{
  "arch": "vit",
  "model": "image classifier",
  "dataset": "telescope images of galaxies (Galaxy Zoo DECaLS)",
  "train_examples": 88335,
  "image_size": 64,
  "crop_scale_min": 1,
  "horizontal_flip": true,
  "targets": ["bar", "spiral arms", "spiral winding"],
  "num_classes": [3, 2, 3],
  "norm": "rmsnorm",
  "norm_position": "pre",
  "activation": "gelu",
  "mlp_ratio": 4,
  "head_dim": 48,
  "fused_qkv": true,
  "bias": "none",
  "qk_norm": true,
  "parallel_block": false,
  "inner_norm": false,
  "drop_path": 0.15,
  "patch_size": [4, 4],
  "conv_stem": true,
  "layers": 10,
  "width": 160,
  "positions": "conv",
  "pooling": "mean",
  "label_smoothing": 0.05,
  "loss": "cross_entropy",
  "init": "kaiming_normal",
  "residual_init": "none",
  "optimizer": "adam_atan2",
  "lr": 0.0011,
  "beta1": 0.9,
  "beta2": 0.99,
  "steps": 21400,
  "batch_size": 128,
  "epochs": 31.0,
  "lr_schedule": "step",
  "warmup_steps": 4280,
  "weight_decay": 0.1
}
Rows from block 6 of a small image classifier, named by matrix and row number. Rows with one number belong to one neuron. Each number is 128 + 24 x the weight over its row's rms, rounded and kept within 0 to 255. All counts start at 0. Numbers have three digits each. After the name is the row's rms in percent of the matrix's.
Before each neuron's rows are labels from the 100 images, of 14976, where the neuron reaches its highest value: "strongest on" is what is common among them. Only what is clearly more common there than usual is listed. The data: telescope images of galaxies (Galaxy Zoo DECaLS).
# fc1: MLP up (model.blocks.6.mlp.fc1.weight, 640x160), inputs 0-159
# fc2: MLP down (model.blocks.6.mlp.fc2.weight, 160x640, transposed), outputs 0-159

strongest on: edge-on disk: no; spiral arms: yes; spiral winding: tight
fc1.24 144:179127136111128118137162131144152154134120087131150097157164106106085115113121101115170104154107135163185166104164134129153132159063152115130111107103109138084105086153131108122131157131122109101122121143101139143132111132131154122089099120114141182141142123144178174122175147106111122133119153135063130147131102114113133174143126144109135133162111123148107095143079182136106103128122141126120129115155130104172125096156136129149148106150100145137116156168155142141118108109109126
fc2.24 125:152175105130085174151130109140152110181138126100162093159147144162103126115171165151069170100153153083136105163120133086089143148156127105102119147116164067169113116139137141104077143106094124158118137142122082134132148092149124138108152150136129123133089106132099091110099104120122131147143104142164132138139120106146087114122123126130083164104149131135122110120123148108119137134147135109139140136125133122130100114142149123142135162122148111087122100139066105127157137165148124

strongest on: shape: featured or disk; edge-on disk: no; spiral arms: yes
fc1.480 139:180117155140155126139107134129142167126106125113089118119113091082116148122130124117146107107122114133177143124168131124165169121066193134171114118148149146086144112126123148107116122089098112098150135141124097140134091152147088138098118150096076129113116147153166151151168158133177114165084135129101163136152151140121132145111104165116146127167152134117110090120141164167139138148077129128131128153155113114171130136102143133119140103156124094124103113152145131167113114122121144
fc2.480 120:136132118108089168126142097136208122157150101122159085134136132159134129114155128125097162147142123072139132176118130088079143126144120099127117143111142073149108121148131121132087135124084127142107097142111113126113133074123159162100140138136123129142106105148140107103129096136127132109153115137155121120151127112128107135115173118138082198111129121131122142119115127107126126122152109133122143115133154097108103123153228107137099163105141147103116101120092119104146155157114141

strongest on: edge-on disk: no; spiral arms: yes; bar: strong
fc1.439 108:135126114131103166135104144131188093086140134141135145160154169117124097044146163121122130113021130134146081119105091107118131116113108138112125137117121159138127095126128130129139123105095123133114151131131150117128140079125117103125118126124106159116127109159098133096133108118129163143136126153152134117176123129130141152094138137111090169108113170161153106110104123104137120151121151137111159164124148149126108126133211135136147126149117109109100129169105131129145161104103116
fc2.439 122:144161108130098137153150137137137143150167157112168106143121146198138137151151151123123166145132105116154129117107142097094140121187138114154124136114150118157115124169140107158086124137076097151148182092104099137119139055100126131113150096130133154133133155124128093102117124121096097132112142128179099156166134147132124094126134098175084176133127124122097136137131099096135132105149146133126122136143115114127080147145155145130131150139098144104165091127136116089160147139167128

strongest on: spiral arms: yes
fc1.172 053:121131160081129150114120177138149101132129144120116128117135116111134142106096114147140090119122083143098141093098153124126097134125132143119109134114118110103139159145147141111105122178177106174150115145129139082093104135117111114116085094139135166124179114114109115116129097123146118141118104095128102175101146135130168139114164093065171128138116111175113188149114133125160147190112134148104121110116126136140147140144129126105126093110175127104144122129136112124142087054118126
fc2.172 076:125137101200100091137144083154128136139116136166129120144147150130128132151162142135113169110153137122098121182109133118134149143148121127135138135126126144174128127137144125113133131095156119118130149127125090122110200121120123149132177157100149120123108140132157089108106175131086134132092175119148127134138122133136074092158104145206101153127155158125123128127124093096123109038132142119132134121132101114087115138108125131125125141119077127126154113142102132091139127162141148

strongest on: roundness: round
fc1.547 118:171119125093102122141130149146160134136185112122144154160122155139063082106089155158147125157108096094139121128121129090138120182149139163125125129093133102122095100139113128090124163146128117151117131108095129182123125138136126096116127109158111140152128113089099122130129101106134171139144097154147096133145087097137114125120169115119141136124088139154119131174097108124089141145163157085142103151157128160153114090146163135148153130145129130077133162153096123145109152134093101
fc2.547 121:133142139139089124093118130112184109120143177138145159118157136132134174106123131109124145115139126113128095101119174109113147101142122171148190134109116139132108175123060098135115142120117135118091165084119139094151166080085160128132123126132139128085163116154099101094103128182130116149111155130145096143127093090122126128121131110174105143108131140085116124110142126161103104114117148149127131105106103124102106177130182153118098109139114129125161124096149134131172121127143136

strongest on: roundness: round
fc1.520 108:149125095133096165119127139106196102105136141126138155135127157101132107052146160102146121135003117143129110134113093109126128116141128115137131152121121126160121095152146151114144134118111128139086147146099168113134130104151119113122128142135145159120120141142123116113112122109130135127142123115156137102143120163159142125113141131111112141094109168174156128132093085108142161123154136113097136143105141165122118133146200122123122142145106130115093116190112127092141163125117106
fc2.520 109:138158092111115107162180137147143159132145147096156108127131155184134126165144137108134170173133117124156145094109155129105171121170159105143111123133143113153132126149129121167085121131093090112149178098127106144106124076114107153099156113122138148144112132139137124119135134125091106140113144134155119160173148142138127089153125091172091153113118119109086103141143130100135126096159153128130112137172114113158085143139153150130127144109109157103146108134135128076179168154170126

strongest on: edge-on disk: no; shape: featured or disk; spiral arms: yes
fc1.511 059:097167135109076124129151122133133168144116124150114128132082125159132127153122113117140111106123174142170129113103129155126127098111144172084111187120123152121139113151153091114155111109082083125133144124113135114126155117122162088119095102112178173163110137128151153117135120131148141106127115135101048138118117120150140114141127147151161148133142090154142106154138094142148121123165116123136129072128139181158079117125133137134133090145124087146087109141080115133154122098111103
fc2.511 072:123114121178158098153107113149137120115100157111124085142158142092122122116156137132126175117132145134069083141113123134152114131133115108170116126116126116162109119143154146142146137129159097086124137152136085121112179103163088174154128154138147100128091149122129161145105147133068131141102138140137186139147123129118109113155078165166137075143131185140127123088112133107137119093115119152112145154122121112096175150091136120131144153123088129118143168138092131108123140155149128

strongest on: edge-on disk: no; spiral arms: yes; bulge size: moderate
fc1.348 057:113155137089100139119152169116127131168117110127111144134097122163138112142098116109148083170132146140121128148156163105119145111099127151092098160126098105125132123139143106138131116157176113107117095106104118122121132119129150101120103069137132188142133096094164162131134104147088109098163092144112081159100125152166142155119155121132164155119143125160138144192132125111154145144127117146129129126089164133151103129134151181145125091129105157114098152109092060113134138144130126
fc2.348 071:129121103201133093138115084136153151130133165134134129150168155147129124154197145149119196109150129106120101127152125136145105135177120100134119135123118149173117114126141137165124137127151104104141151172126125120124158100131105148130136176130176108140109162153139130087119167130095109142100142108138153136130127135166103102151094151187078135120127144149129107104129130105119082077121119147115130126127130125077127123091123120124140125138106084127172096133113162114112098154145126

strongest on: edge-on disk: no; spiral arms: yes; spiral winding: tight
fc1.252 096:131115114123129113127108089124176143102126120162093125125140145122140104074166122114106153090080125139156149156110078112125168117091127138092127097135118157118145108088108136154117119093120167136117133120152104117121066138124168083106129133155087142134138099168139151138152111117104155138124148123112124107129123129100095112115159144118121140173127138166158114127118128106135102159099111142100145111127121135164120120122182105145110189100122114172122128104090155151159106080077152
fc2.252 097:135129147143064089125143124125134095172145158129185151132150110167136125152068146130133141174169134057144096183137129108127143122131148139161130168134150072111125163154151163125123130132111086155135105134106158125117173111119140190127143129140133104115149164114116113108089141137118127096131113132162104118162134114111155111122155131150145157107130123108119136142140152133123133083174113139138091119119142116076153144131131135127112109120090116074139123108114153115103118131107114

strongest on: edge-on disk: no; spiral arms: yes
fc1.246 056:157121107092137134136081176101141091133123123155108127103085099104138139113068095142106094158135098161119149087107117127137115155118137152163157150140134136124146130130158151151168106111145152134134076111114164116103126154099177136144104074131110112104162119124107124167155111132123125114104138121124121162058121124104122118132133115080141106115114096156110157152143130135119138144124083154129107070136128099134109131184138104122113136121175108118137114113162122142081096110101130
fc2.246 085:145143100188120121165150093141124140155128170126153115133141164150142129144158162149101155115173135088111096180120126116117111123175142109082139138119150122169136114162144157139094132118090095109122158138132075131113191119125127150125134159146138121126074125119126124100102129139102121139116146127161120134174133125156118137145147128195098161131139157122122117123122106081128101092117128131118156136113112135086138131112129110127123125117061133114121134133094113109145168161191142

strongest on: spiral arms: yes
fc1.221 053:101124145120144152157126151143171064148097123121116132096089090135138139158069111112102118133093096122136136144082159162127107104118128176093110140122144144085104141099149157134127103122107169131148096162122128127136158158111119156174125134150106137100148138127121127121124075123117136106108130137102147138120121122104115106121135112104178100147145111115107163139136140088133154206171129152144101074131132112160130131166124111140108103116179113125166128142140105117149146107156103
fc2.221 060:141160077144126117164130081149125163116117160170156081144136157136128106153126130135108137137179125080086134170121139114099126133183171121139120135124141117174129101185138150108140113145135087101139147151119084113134161127165165164115126132128152179135073128103148131135136157132094127139085162144153126139184138132150136128120130151154124118159124133133114124129143123095119105058117139128124099120108118133093112140112109135135122120096086102108100164126123127105096118164135119

strongest on: edge-on disk: no; spiral arms: yes
fc1.460 064:110104116107113119146159143133139110169118143090120160139110094187150140087089125149107130120127121115147182149108143150103115138102127152108130163134089126081136125137146121099102090116155139127122108123108111139120150163123175144116128063136111132109109114096107118146120116130156099124150109116107091150104099102102110097097171060131182115160139114110104174144158129109121129153170130112110133101097139144169115156146125132130132127106166130133098152144097100098151138149169161
fc2.460 077:157130130190133112144134109160126153125118158160128087145165176101136136141182122129139152114149134120112099133122129125124115131147147096137114140116162105169137119138145186123134149135115075114136155153129093129117152110145143166103126169111159121123072160149143138080128154126063124161099173132137188124176133141157136146157100179164110151137135161124113112117124128105141080084120110144133115151128142125078125135108110136137136122125082117124125113135115161116104121163130132

strongest on: spiral arms: yes
fc1.75 057:128152117117112164103106117112113081164110123144131112157101097142131140112084134117124103102092124127110148111116111160124127128126123148102086099125103136065117108111153098121128118123132137153139106122073145132138116133122152129107130053110083131141148083115153121163135060124126115143151079127139113127116134110090129084125147095071165144105102178125142140174147106134157148150145142127119122075120119126173144150202146144107130121112133123129127125124113159103113141099115142
fc2.75 080:110125132161121100147147109146135145150120176129166112135146157134119129131150134131136163141151117091108138152124136116093103136145116111141138150129141091196110125157154165124131129116128096122134155132128099126128199133144116155127133154146164134126107150103136133096124159123063125146071160123163147137165119137155089133160120126190083149102130143131116120130123120101136071051123126161136135124117127145095107121090123121144135112139076118082152107139137141099121126154180111

strongest on: shape: featured or disk; edge-on disk: no; spiral arms: yes
fc1.179 057:152171139108130116126088166099139097107091120126125140121127125100123116114124090124123123118109104137137111060137138147099129124108167225133136186148122136116100152151137133095153119129116101104149123096126164132136169130079120088120092147120142143134150130131080134145122112103115128140166132112137144137162151113137145133122110126119149117147099120116123141109128086148107161195128131133102133148148176144125121131170126151112174103129166115135114121117194094149131145096127167
fc2.179 085:105144089169103134119144084136152116170126135106130108126128155134148128156175166146106151118194149132072092172138134137124092131156102104090143131123133136163132131142147149173113131122115121137140151146130100130110196111141111177152134141137161103135116142137129145131105156128086121115119151124139125126118135142133120124165125128155099133120139140146121147129130132104116100084120103143132145110113108101071158142089133117133104156095036124159158127116077143112155122145173145

strongest on: edge-on disk: no; shape: featured or disk; spiral arms: yes
fc1.432 057:115133199130171154137128148186139079142070114134116106136128081127131107111110124147100083126126164150123161101136127128119133115126122182122123122115125112109135142133123130125154170145139177130139117090126128133127118111064135134131132114127118130138148117140073148114146137143167084170058116131104158106075147098104160148113145140091143151136127133140142142125168115111117130199105163109109120145127144098142128140154144134133108100107142138130129133094148123161090145100132151
fc2.432 075:117085118134130108140162099132120142112150135165151102120150171115137129141142135143162150104150118120107135135078120139131111143157084106085133173125132119178136115167162109125118116129134094093131142160145100134128154147140172133131129141122119137127121145130153152130126137139060126118122161104156081119126118134132037136139105139211105156155134140130138109125128103109132090072128121131135130095130121165110100129135101143120141162121078147142141113121113148126175153180136097

strongest on: edge-on disk: no; spiral arms: yes; bar: strong
fc1.56 119:174135156120128142129124147113200130118105127122106144143140143114145117030109125112146123106082142136183139128167116145125124128087154159094129088128116121105141130114118125145128131116116119162115102122131136120121107121115147082093072082112124185122137116157138159096147133133133146167139098131116114097138134152099155143145134129092157162156107145127146122155114165136133117172124124127126139098151125168162138111156194101124101150165101106095120115117108149148136118099122124
fc2.56 101:085151148101148148133142125146130148158097122134110118144079107154129088121096092142098112125100151137119144145164131153117093152073154144128100129088143139101100086148174083163091166138112139149154100141090121147122112125135148143084096114124176156160162127150179161108139135104148109092132121136099118145106104159119158137166144140119174135151157119177104124185098169114123138153154114112120110089141128140135161116136140126163135155120102127118127122155123102129119112128103121

strongest on: edge-on disk: no; spiral arms: yes; spiral winding: tight
fc1.163 123:183147137095114139118138137112144131147103105142155098121141084091117128114112140107165078141133126144155169115156134116132113150097162140152091105115112112111101117162120135141138131128122115119144110134097133150119127124115157121094089084114139157152154100148152171117207128107119111126140132144075133152130121116106162186132134156064128105117122105119106117136138187133108102130145116108114098086164132090147162132154142138135146138110094128118146148138147144115087061102112141
fc2.163 113:134165096150085144168111121135157109153140141130121139135141152167131128124186155147067157120138144111142094164132131090092158137140109109100131125113143094141110126123154106110099149084099133167128149148113078134128159105123143139142183162146089098120098118139099089111096101135135105124128135135189076143147107123128076073101114121189077159112143134149121127095118120105124111122097115133126129147127131129092106133119139138144134115112118124154106115128107115138181140147120134

strongest on: edge-on disk: no; shape: featured or disk; spiral arms: yes
fc1.161 054:137163174128114158137136120156144099131110138124124126132115110178133131105098100144092093169086123182131161093129139136070100101123115150101119140150101124079105106139125106132147142112141145131143126122100099108108114168119175130127103074165109158109136124120119113101144077129145134180127122139159103136062136108141145115125187128103147127193138087105122165118139119119107143150128109123153132106135147099135109162178127090113156144139146115128131125111108122151125098119105152
fc2.161 078:120104102171139115149143103141118148121125157124142084146166133087128123123145143138176170118146135113087109144078130112157112140170139108145120155132128083152121103137143182098121131159154087092129150178140107110113170120155115173121146165129167134131090137121158165127142179127065133138116156155125142117158133134145092117156074161169114120130137150120124090126132116108131083073157148150144115105129108120113149134085112121134142132130098148142137131147120140098136153149156120

strongest on: spiral arms: yes
fc1.173 131:116110099118129135123098124138137103104141142119087166098136180129149092110170156129106157088121124126137122122123112112145140129113105133081112088134095144143165151067136113161130116114109151175130139109180126130121079104074142133138121099131090116152142108179100103144148093124138164118142105142155108088086152136102084112095131098116127157123077113157144161130146095118136127150083142104152157109126124128123093115137142120132123140097144094143115100098094133134145112084104157
fc2.173 121:165115124151123154135140142150180137141144136091183108131150113165126135121119160131143144157167107081165118135131137088133169140165169128169130141128181069147130144175100180130122125120074077123120145127140130137133134131153106139124160148114113105122087185127128142132131166131150133152106113138145152145214127102123150122122137139134102158108118143101126107121126158137114139104162119091126099151147155119146099123123163122136132133127093107086145134113132146140105129166154105

strongest on: spiral arms: yes
fc1.60 056:168099152081093132128148129121149129145144098114143190124111116133129118141111095108154147153116155165114195093105130176095093095109135111171103157120099147098119133154138058125119148119144117106105092092119156124123152133130138100123099095113163149139111139121127113126082139135155118109146098093124088111134131104173115149127157090134149153155152107142104144170140103124124135147144184115144134145155158129154120124152125115097126145171120117152098109128106136121163165119113102
fc2.60 069:127162109197147114148119062106123130152131177114123079154154150092143139132173156138103149112151137138105073165138130102135118133166104102102115107118128131173117106130135171124128118118156126105111156162106095120112146126135132192132121171132139103135126164131134158129137174131106124156107153136112120125144117145147105136128069171112127102129148142119114116085137101114127140085109115165131167106131119098087161124073127128155137091107098141126115143136101141113126114114129161

strongest on: shape: featured or disk; edge-on disk: no; spiral arms: yes
fc1.251 117:172133154121134143111123122123204129118086141117109119146142141112116116033118119109134130109072134130176148148160092143129130111091158148109143097136102119092134126108116126130148128101118135169120115114144138129132111116113153054086106085128123167119153119172143164097162115115123128157142102122111117103118130127105160140130139136103136159154087127111158129165123148142146116176132114127103139109131138141162135127153200109127119153139108103091106122130112131145116129085106122
fc2.251 105:099153144105153154132132103129138146158090118140091120127082101135122111116123081141114108116082138142124140149157138166134091149072162135098101123091127131094093086136177070147100167144106137144143115141094126138130099130137147145083081101128177166142153126156179144113141130109152119106142124123108140153111102162122161128162130139118160126157151129175100113188096145117107142149144119107127117091134124119144148124139147128160149149107076145121111130163111120121120120124097126

strongest on: spiral arms: yes; spiral winding: tight
fc1.448 100:148135143091119143110092128115154151112120077146092134125153143107124105088135149121124097118154152189149144154131132139158098124107087123104143096132073128105145127082120150164157123107123186160118123127121164133125110092086162113105097088133127133148148076185126145114159089140127130111164146127099102134088126133089139134096139101120139117128094136141101153126141109100138111141102144104116136098130090095114144122175138124136106169113122139145127139118119149113152088086103178
fc2.448 094:150111122170081112144144085132140115185149178130192084132144122154119132119150133131085143144162173053134115145097130092082132119156130099107134140133155078133120144166121147135114130131090097140131141138123073122124168122110179165126164138132138110130102179135123120085130144132084119141109142137151118132169133135118093126122134161157110156132130127114127115119129132125124079090143123130114099092118155127092138146118120138134137092101095123127112113120117120124138095176139117

strongest on: shape: featured or disk; edge-on disk: no; spiral arms: yes
fc1.262 055:152111120093119144097140163123125129163153166133165133134108112122170150105072133097084087116101132120126137090151142152162122145144144167128123135130140125114133119152130098168138096156142133132156116109113127152120116141102110121109081057134102170128159101145113123112104091116128110140100115135140091154077127117125146131124116129068185125106107104128122138140165124137124126176132087103114126104105089131117121139195138137126134103087166125144132114132111150129104085076107126
fc2.262 080:128135133216092101141135085147137135134131131143151113124148147134133119142144122138163144124171114104111104130104130124130143129173132140143124144112130097154121133146149159150099123108132104112135136145121107117121186114136125176131157148143141102127120159107148141148137187126088128120094153116141118138192119114138100114160118160212096144126154170133122116094138095086119112082134123140137121146135123111083132126082131131127139159119074126116153114119128144099164154163186120

strongest on: spiral arms: yes; spiral winding: tight
fc1.347 117:183112138131134127115133135135209137123131099134099109159171136124124127058143107126137156123076102133192137148140084110123166144112159122128139108128104111110128100124131134141104151101075119131105139101129129121155091106117142100106123110127116153121116097184144151098180121118095156156132131136120155101167119115108147140119151136100121158141113103141162102146102147125128091137094131096151132115119134114166121103142209123110125142134098115141119107165120164133111125129099151
fc2.347 095:130138133107119125123114177132161114099118161138136141119097184118177116151109148150159157098116126110129105097144129129156088128156096154146128157107129181128100145124177113173135130116120146187155148065103141130106133081092101110146110072154134133129161096125095126135094100135116105090119080133157128128122143165144125119126159114152134141100087127157116121157142099093135154162135130123130130154109129142104108173176168129148132143135125112118142139121126107136132167092159112

strongest on: shape: featured or disk; edge-on disk: no; spiral winding: tight
fc1.204 117:119161102142104138130120127150144140140085136134117131155108150101147148133133111163134120145110160152114112114150132151130098124108115130107162119122091149104159155114124112138193189124154155116053121137168144113165149141091153113162081121175124147095172121145110180134151095150094166132137124133102122075109073090125104124129129129111153091137099134144181151145121144121103102133137139134156160107096140167122137135152156084108126139122141140147128135099149111133166118127138116
fc2.204 154:138120136120136161192128135172135118141133116130159138155137126110136112156147104173153135134115115104131094115100125111102155143117123099127065142155145127138142098154195135115117117124120107124188107143146053150128135114122145171148181145102116100143114124113136122109111141109107125137097164186146122144122155148130093130115121120145078134106144150141134120079155107107155118117097164122164110153117110078129120116103145173104198131119125148138147152131150106108122140112121119

strongest on: shape: featured or disk
fc1.159 064:095159096134086139131042115138128122130109132104102129127111102159130141126098110111145174122149113125114088149099122130126122144103123144098123130147108126112142149129143168118145119082151142162129138125135110135133168172160136108162148125156107093098140128162110112127141126103118108113115122142117163135124152132113112094098133065113135098115148171138111148120119105130163139206131164152138098124112070137143123113131143152129114132107156122118181130165064147107149153102147169
fc2.159 064:116118148150184111144168128131113129126128169132180106143134123083153135158126144142115109126154130110122132097096136112085131124158117120182103154131142190130147152160135175110104122161119087100146124136111130135122100116146170144103110153144136148130102176129123158121135139144111127151085164157134146114150132142126160137144056210137137148135116108141102094125132148131134107093125145177124157116127155122126141143073113137126129081117125120165114113099177129146116116157122129

strongest on: spiral arms: yes
fc1.113 065:144152156102118130138153154103145150147122141128113148106090092128105131129103079109128080124135111104140138100119095126059069149063151155172132130116120110085107137153105114104157149140132098107145119121096097104115158204118103097096086140120147165128153133136157092134142121137146138106115102128092110126112123148130117154119081128148131166137116147116116127171124129126148131153116129104095106140124110165154119104164135115130094110155154156103127158127143062149142123126133123
fc2.113 088:130158095159117153101108070130142101128095112112105135143141145166136128137186156134106188118151143135112097162144134144111115133121134103082134154119139170165116122150146115146116135111098134125121159104119150137113149077110122145146140160150174086139118090152097102118114131131132122139190128135152129123143129140161143091139168125151096124075155135145119133086135117080124137095146134128136135167123145070085150145083138129141117144111095127148125108126083139085157145142152152

strongest on: shape: featured or disk; edge-on disk: no; spiral arms: yes
fc1.27 064:125108135111108163123173175117132100135132097131124136110124163154143123141137118091156129122142139112112139097116127131117119141117126124175113113150150139091109119135150096132138128155126091097172144139117118128146136104137093099113075151135140160167150117123092202112122126150114139118175097114124094115140149091119134200127137155128122169097143114135136094138131165136122116160131134160076170162120118144142109133107138129139129146137117194141088146124148075120169181158153102
fc2.27 077:130179104159105134110092098120109137176105162117122150142132096134147124146167153123104147129125158124119133171149123125138110120067105132113140154120131168137127126110132119150121132100142163164132162110114138121123167107094122139132168145136133062120161118138137054086085133124152131141125161115152109145128131131137144064135127112136100103133160141147121160111121125118126156080099117125133114116125117082108141131062160114127114149108107096165181104126126140114149071110121144

strongest on: edge-on disk: no; shape: featured or disk; spiral arms: yes
fc1.596 054:101144154118142108111102072132138082110128128141121176134129143135135133108136098096130129166137116161128157114126142130084065157097118152123108144130104129104103106131108114148153110092120146136132131093114105107089152104105153123151104112110138108119099099141079172116134105129117095102134181118117072148104118096125128135108159103120116143142114113112119134111117102148108114182101151128171162117110185160128135157161129113117135140149147144137135100116183131151058103084119136
fc2.596 073:107162089170122146133163098128133149171137154131119083147148148120145127131123139134143149129157138089061113145110123141143107135147146116116128143116127098157099123135129133140098127147141102119123145166109113125129184115136110205123130147137187108126142134150144122129120165140078132140123144118138172125147124135138121098187099130176132133155137129112137150150120131111130098062154104163133105117111105121097155134085133143132135147095068113116134128114080166088148169154137104

strongest on: edge-on disk: no; spiral arms: yes; bar: strong
fc1.549 117:164133150108117132113127119129203148133105136123108143141115140123144122026096121118142138137071127130184142118172118144140134131088148163087134098150110140103142136116113107134132127101128108148122130122148147139118121115121151076076084085111124164129158125156136170097166119116112141150111106125104113101139126137101153135136150150091144170158092135128150123167114146156152123149132112124118131116133143150155123102161187090121124152157120091087122123136120137146129121091130117
fc2.549 107:091128153093129141124134122150135148155092111128118119129072112135127119124098081155110102135096160130138152130177111153121082160068152138115108113088135152099092087141182063150098165156102149135163109147088132147115110149134161145075092116144167143158167129127161152107134121106143127102133122135110115140129136156113174147156140152105163140146158114176106128178103156117117132161148122121112138097132137146121146125129142136171135157125103137131111131164134105124118116122114118

strongest on: spiral arms: yes
fc1.443 051:137133176146095162144146153141126126067145132175127147172138140101153123120135139120101109108130122132128085106112144162164101110159095143096121109134133157157133101139148092144108133141087143152142096116105101112138133098055115137116134084130146128109154103122105154120096102163127114152102130164146118150131152128147150085122125161089112143145111077117118114090107109148089125200086144125115148136138125107170118117114143120141127153096140115184115108135116136171128110104108146
fc2.443 068:115126120112141130140180098144126149154140160110163095144115120134131111161090099154150152115155141105087153164097140126118096138133136074150149158115134106154133148148121122134138133158161107111120140150122139123121167142134184110106121110128164138114147174129146147133134151125077127134106139117122143143134125127137104128162116119161126127149137138119129137191134111114140116045163115165113082076116142165093135146126131114130141179107101108122192144104164140121104107149178096

strongest on: shape: featured or disk; edge-on disk: no; spiral arms: yes
fc1.370 061:151109144080151098142148131114143139153101123130139154116085119096123120124100091123096132143101134147151125110146137111108070124075123095189120134112133118075089132131085090146127102119155143129131151118088118109117142184120125087108074105115142130162122135134106120143132124147118119097099134127103097117167122127125152150145135125091138162155133119120103127152133141122131150148144120154101161150123191182103130146152135101134122125155156143137116153105170082175147079096127109
fc2.370 088:119141077185096142114113096128146118125108135134112132142143156143130132159147175127117164133156138143106110129130127164139143130147131127076145161125119180186129111157150134141130125114133126097121161143119136128123187082126123179150128165136175114122124126151145107102131150127119137134137144130157155127126138131145119059131126139175099129091139137132125135113118114085120101076162130138117155134119113084082136145101121142138120096103096119148115096142074145067147177170133133

strongest on: spiral arms: yes
fc1.363 074:150135179097166133121111219116128131132112108127133100110124127056086109109122115107145097119098118148138114041142157119162128156112145138186106109134143134111108109144136133087158131143127102124128110114105123140092139183135108115101119132136115176147142105108151106139157123123154124094106124153082145140138115138159137189108110148105132130138111140121111110130116142149144165138095125095138136164141141135143118130105141136127118123177128103118154116135154112159103087140149151
fc2.363 099:096152079139078158133143080133140104171107120124128149136138153166144124146150168140095169133155160093098115210149133136110111127125135105080138145121122114133109130132156122152102124097096157151135137132123121139123154091097132142140147155160164075119138088136105094112099113135113108115172104118163109135135117129130140079140156115137109153106169135149121148122138118077124155111153130138130145127118112094087166134133154125140121159097100129118126111123055115098161138120115134

strongest on: shape: featured or disk; edge-on disk: no; spiral winding: tight
fc1.495 123:125156100155121126113103122159138123130082135118113152163135144095137144114132120166114138135121143169117111119141150160109111128105095123127163137138073147122127144089121096151173175119141168116054124134160153121168146108110154075158103098173144137119162126155106165110131108169125162143141134118093137066103072090119113115136123129131149103141126124147184140155123146096102118116112155141168168124103142172130139129155149085108121138122139114145113122106145137122164124112128132
fc2.495 169:155110142108137163199143133170131126124133103134159122141147123103136120156137105165156128141120105105143105113113132106112156140124122101135060136162157133143146096164188129094114117140130098106181102145142043156135134132146129161135161141092110110137109118104153130120125147108119127148097162191138120140133158150140109144114127127144082134110145141142129108071159134107159114120093158120154127155129117087123105113105137172103190130135108151134122146143152110118117143127130122

strongest on: spiral arms: yes
fc1.376 056:167153108102148157105134160137124108125137139149116169111087115130130127095089079114120111105135090208122133120108135117115100102127136173160112103149154134099103144125132135144155134137152146166144074134098089128099093143105122134106100064136141098112172095129132139127160136136135120092132099168109143137064129130128144152122137115057158142111134092119125139123133134124131141164153142105132114110100130159136129128175141132094154102103137137136158153144097101123105122098146109
fc2.376 084:117096115165092099154140067152141134142127161137146112146140145146139132136158140137113188127165116076108127183142147115157107134153112119127140158124134122184134110180151105117117132115144117124126149147130115126121202114135125159114140162149138123132092140106121105125098141133076117148110148111164095133160127132153097123142119121204100141137131158130120134133138109077121083074141137134133132121127124158074135134094123118149130148129084105109124089135109157106119124150171124

strongest on: roundness: round
fc1.483 126:153087147091106125147118152170162112099170106152150161160115145160085090104087140149133122160123090115146129123124157096141126165152128131150109118094160107099090112142129149069128164150110122122087126102102122161131121134148135099129133125150102131164117121096095126128123109105137166127108088166153106145156081096144137153108162107128142136105107150136126091159093135109092149153134169103135115139154144145144116094143153128175165118138124138125156144158115122141088119144086095
fc2.483 126:127121138129101119088121147110179116118145148148131144132169140125119191093110144102113143100120129122117101092112178126126133101133105159138177123111117143137099174117055090132119153115136136123082150094110155095159147094092141136152124124122140131074164121159116112110106127197126113135126145122153093147112103080130120115111126124161127125125133132080117115122135116160094103131106141146126137114101097114095106178131193156124099131145138112124164117110137129131177127116146130

strongest on: spiral winding: loose
fc1.310 110:177129084132155123157092154147142110110143130115115129132128103129128102120167142120150101144130105128130111122128141110148159164140158114098080108145145127135126103100167150100121108114116144142161119115106108174110126133166084144163127123080098088147096136143169142184145153100158090143105102153121144149150147183126150101097114130108109084107083154109093111099125145166140159106109156123139147169140118092135107096127144168131170108159109124120118138169146138089154124125132153
fc2.310 115:116139085158079128153143131164187115183110137098132120147166130163160128133128125179133177123102124114117110134149129134094170129132104136142126147166139126156149137141183117127101128124116122124165148137151122135134174080120150119160156152135160092110129135131117138085112129127113120136137130136163137123133147151144116084161108117134092120119144118155142149112168143089177101096142142131172150113092101129078147143116184139094152161110146159133156147127120149094166153153136117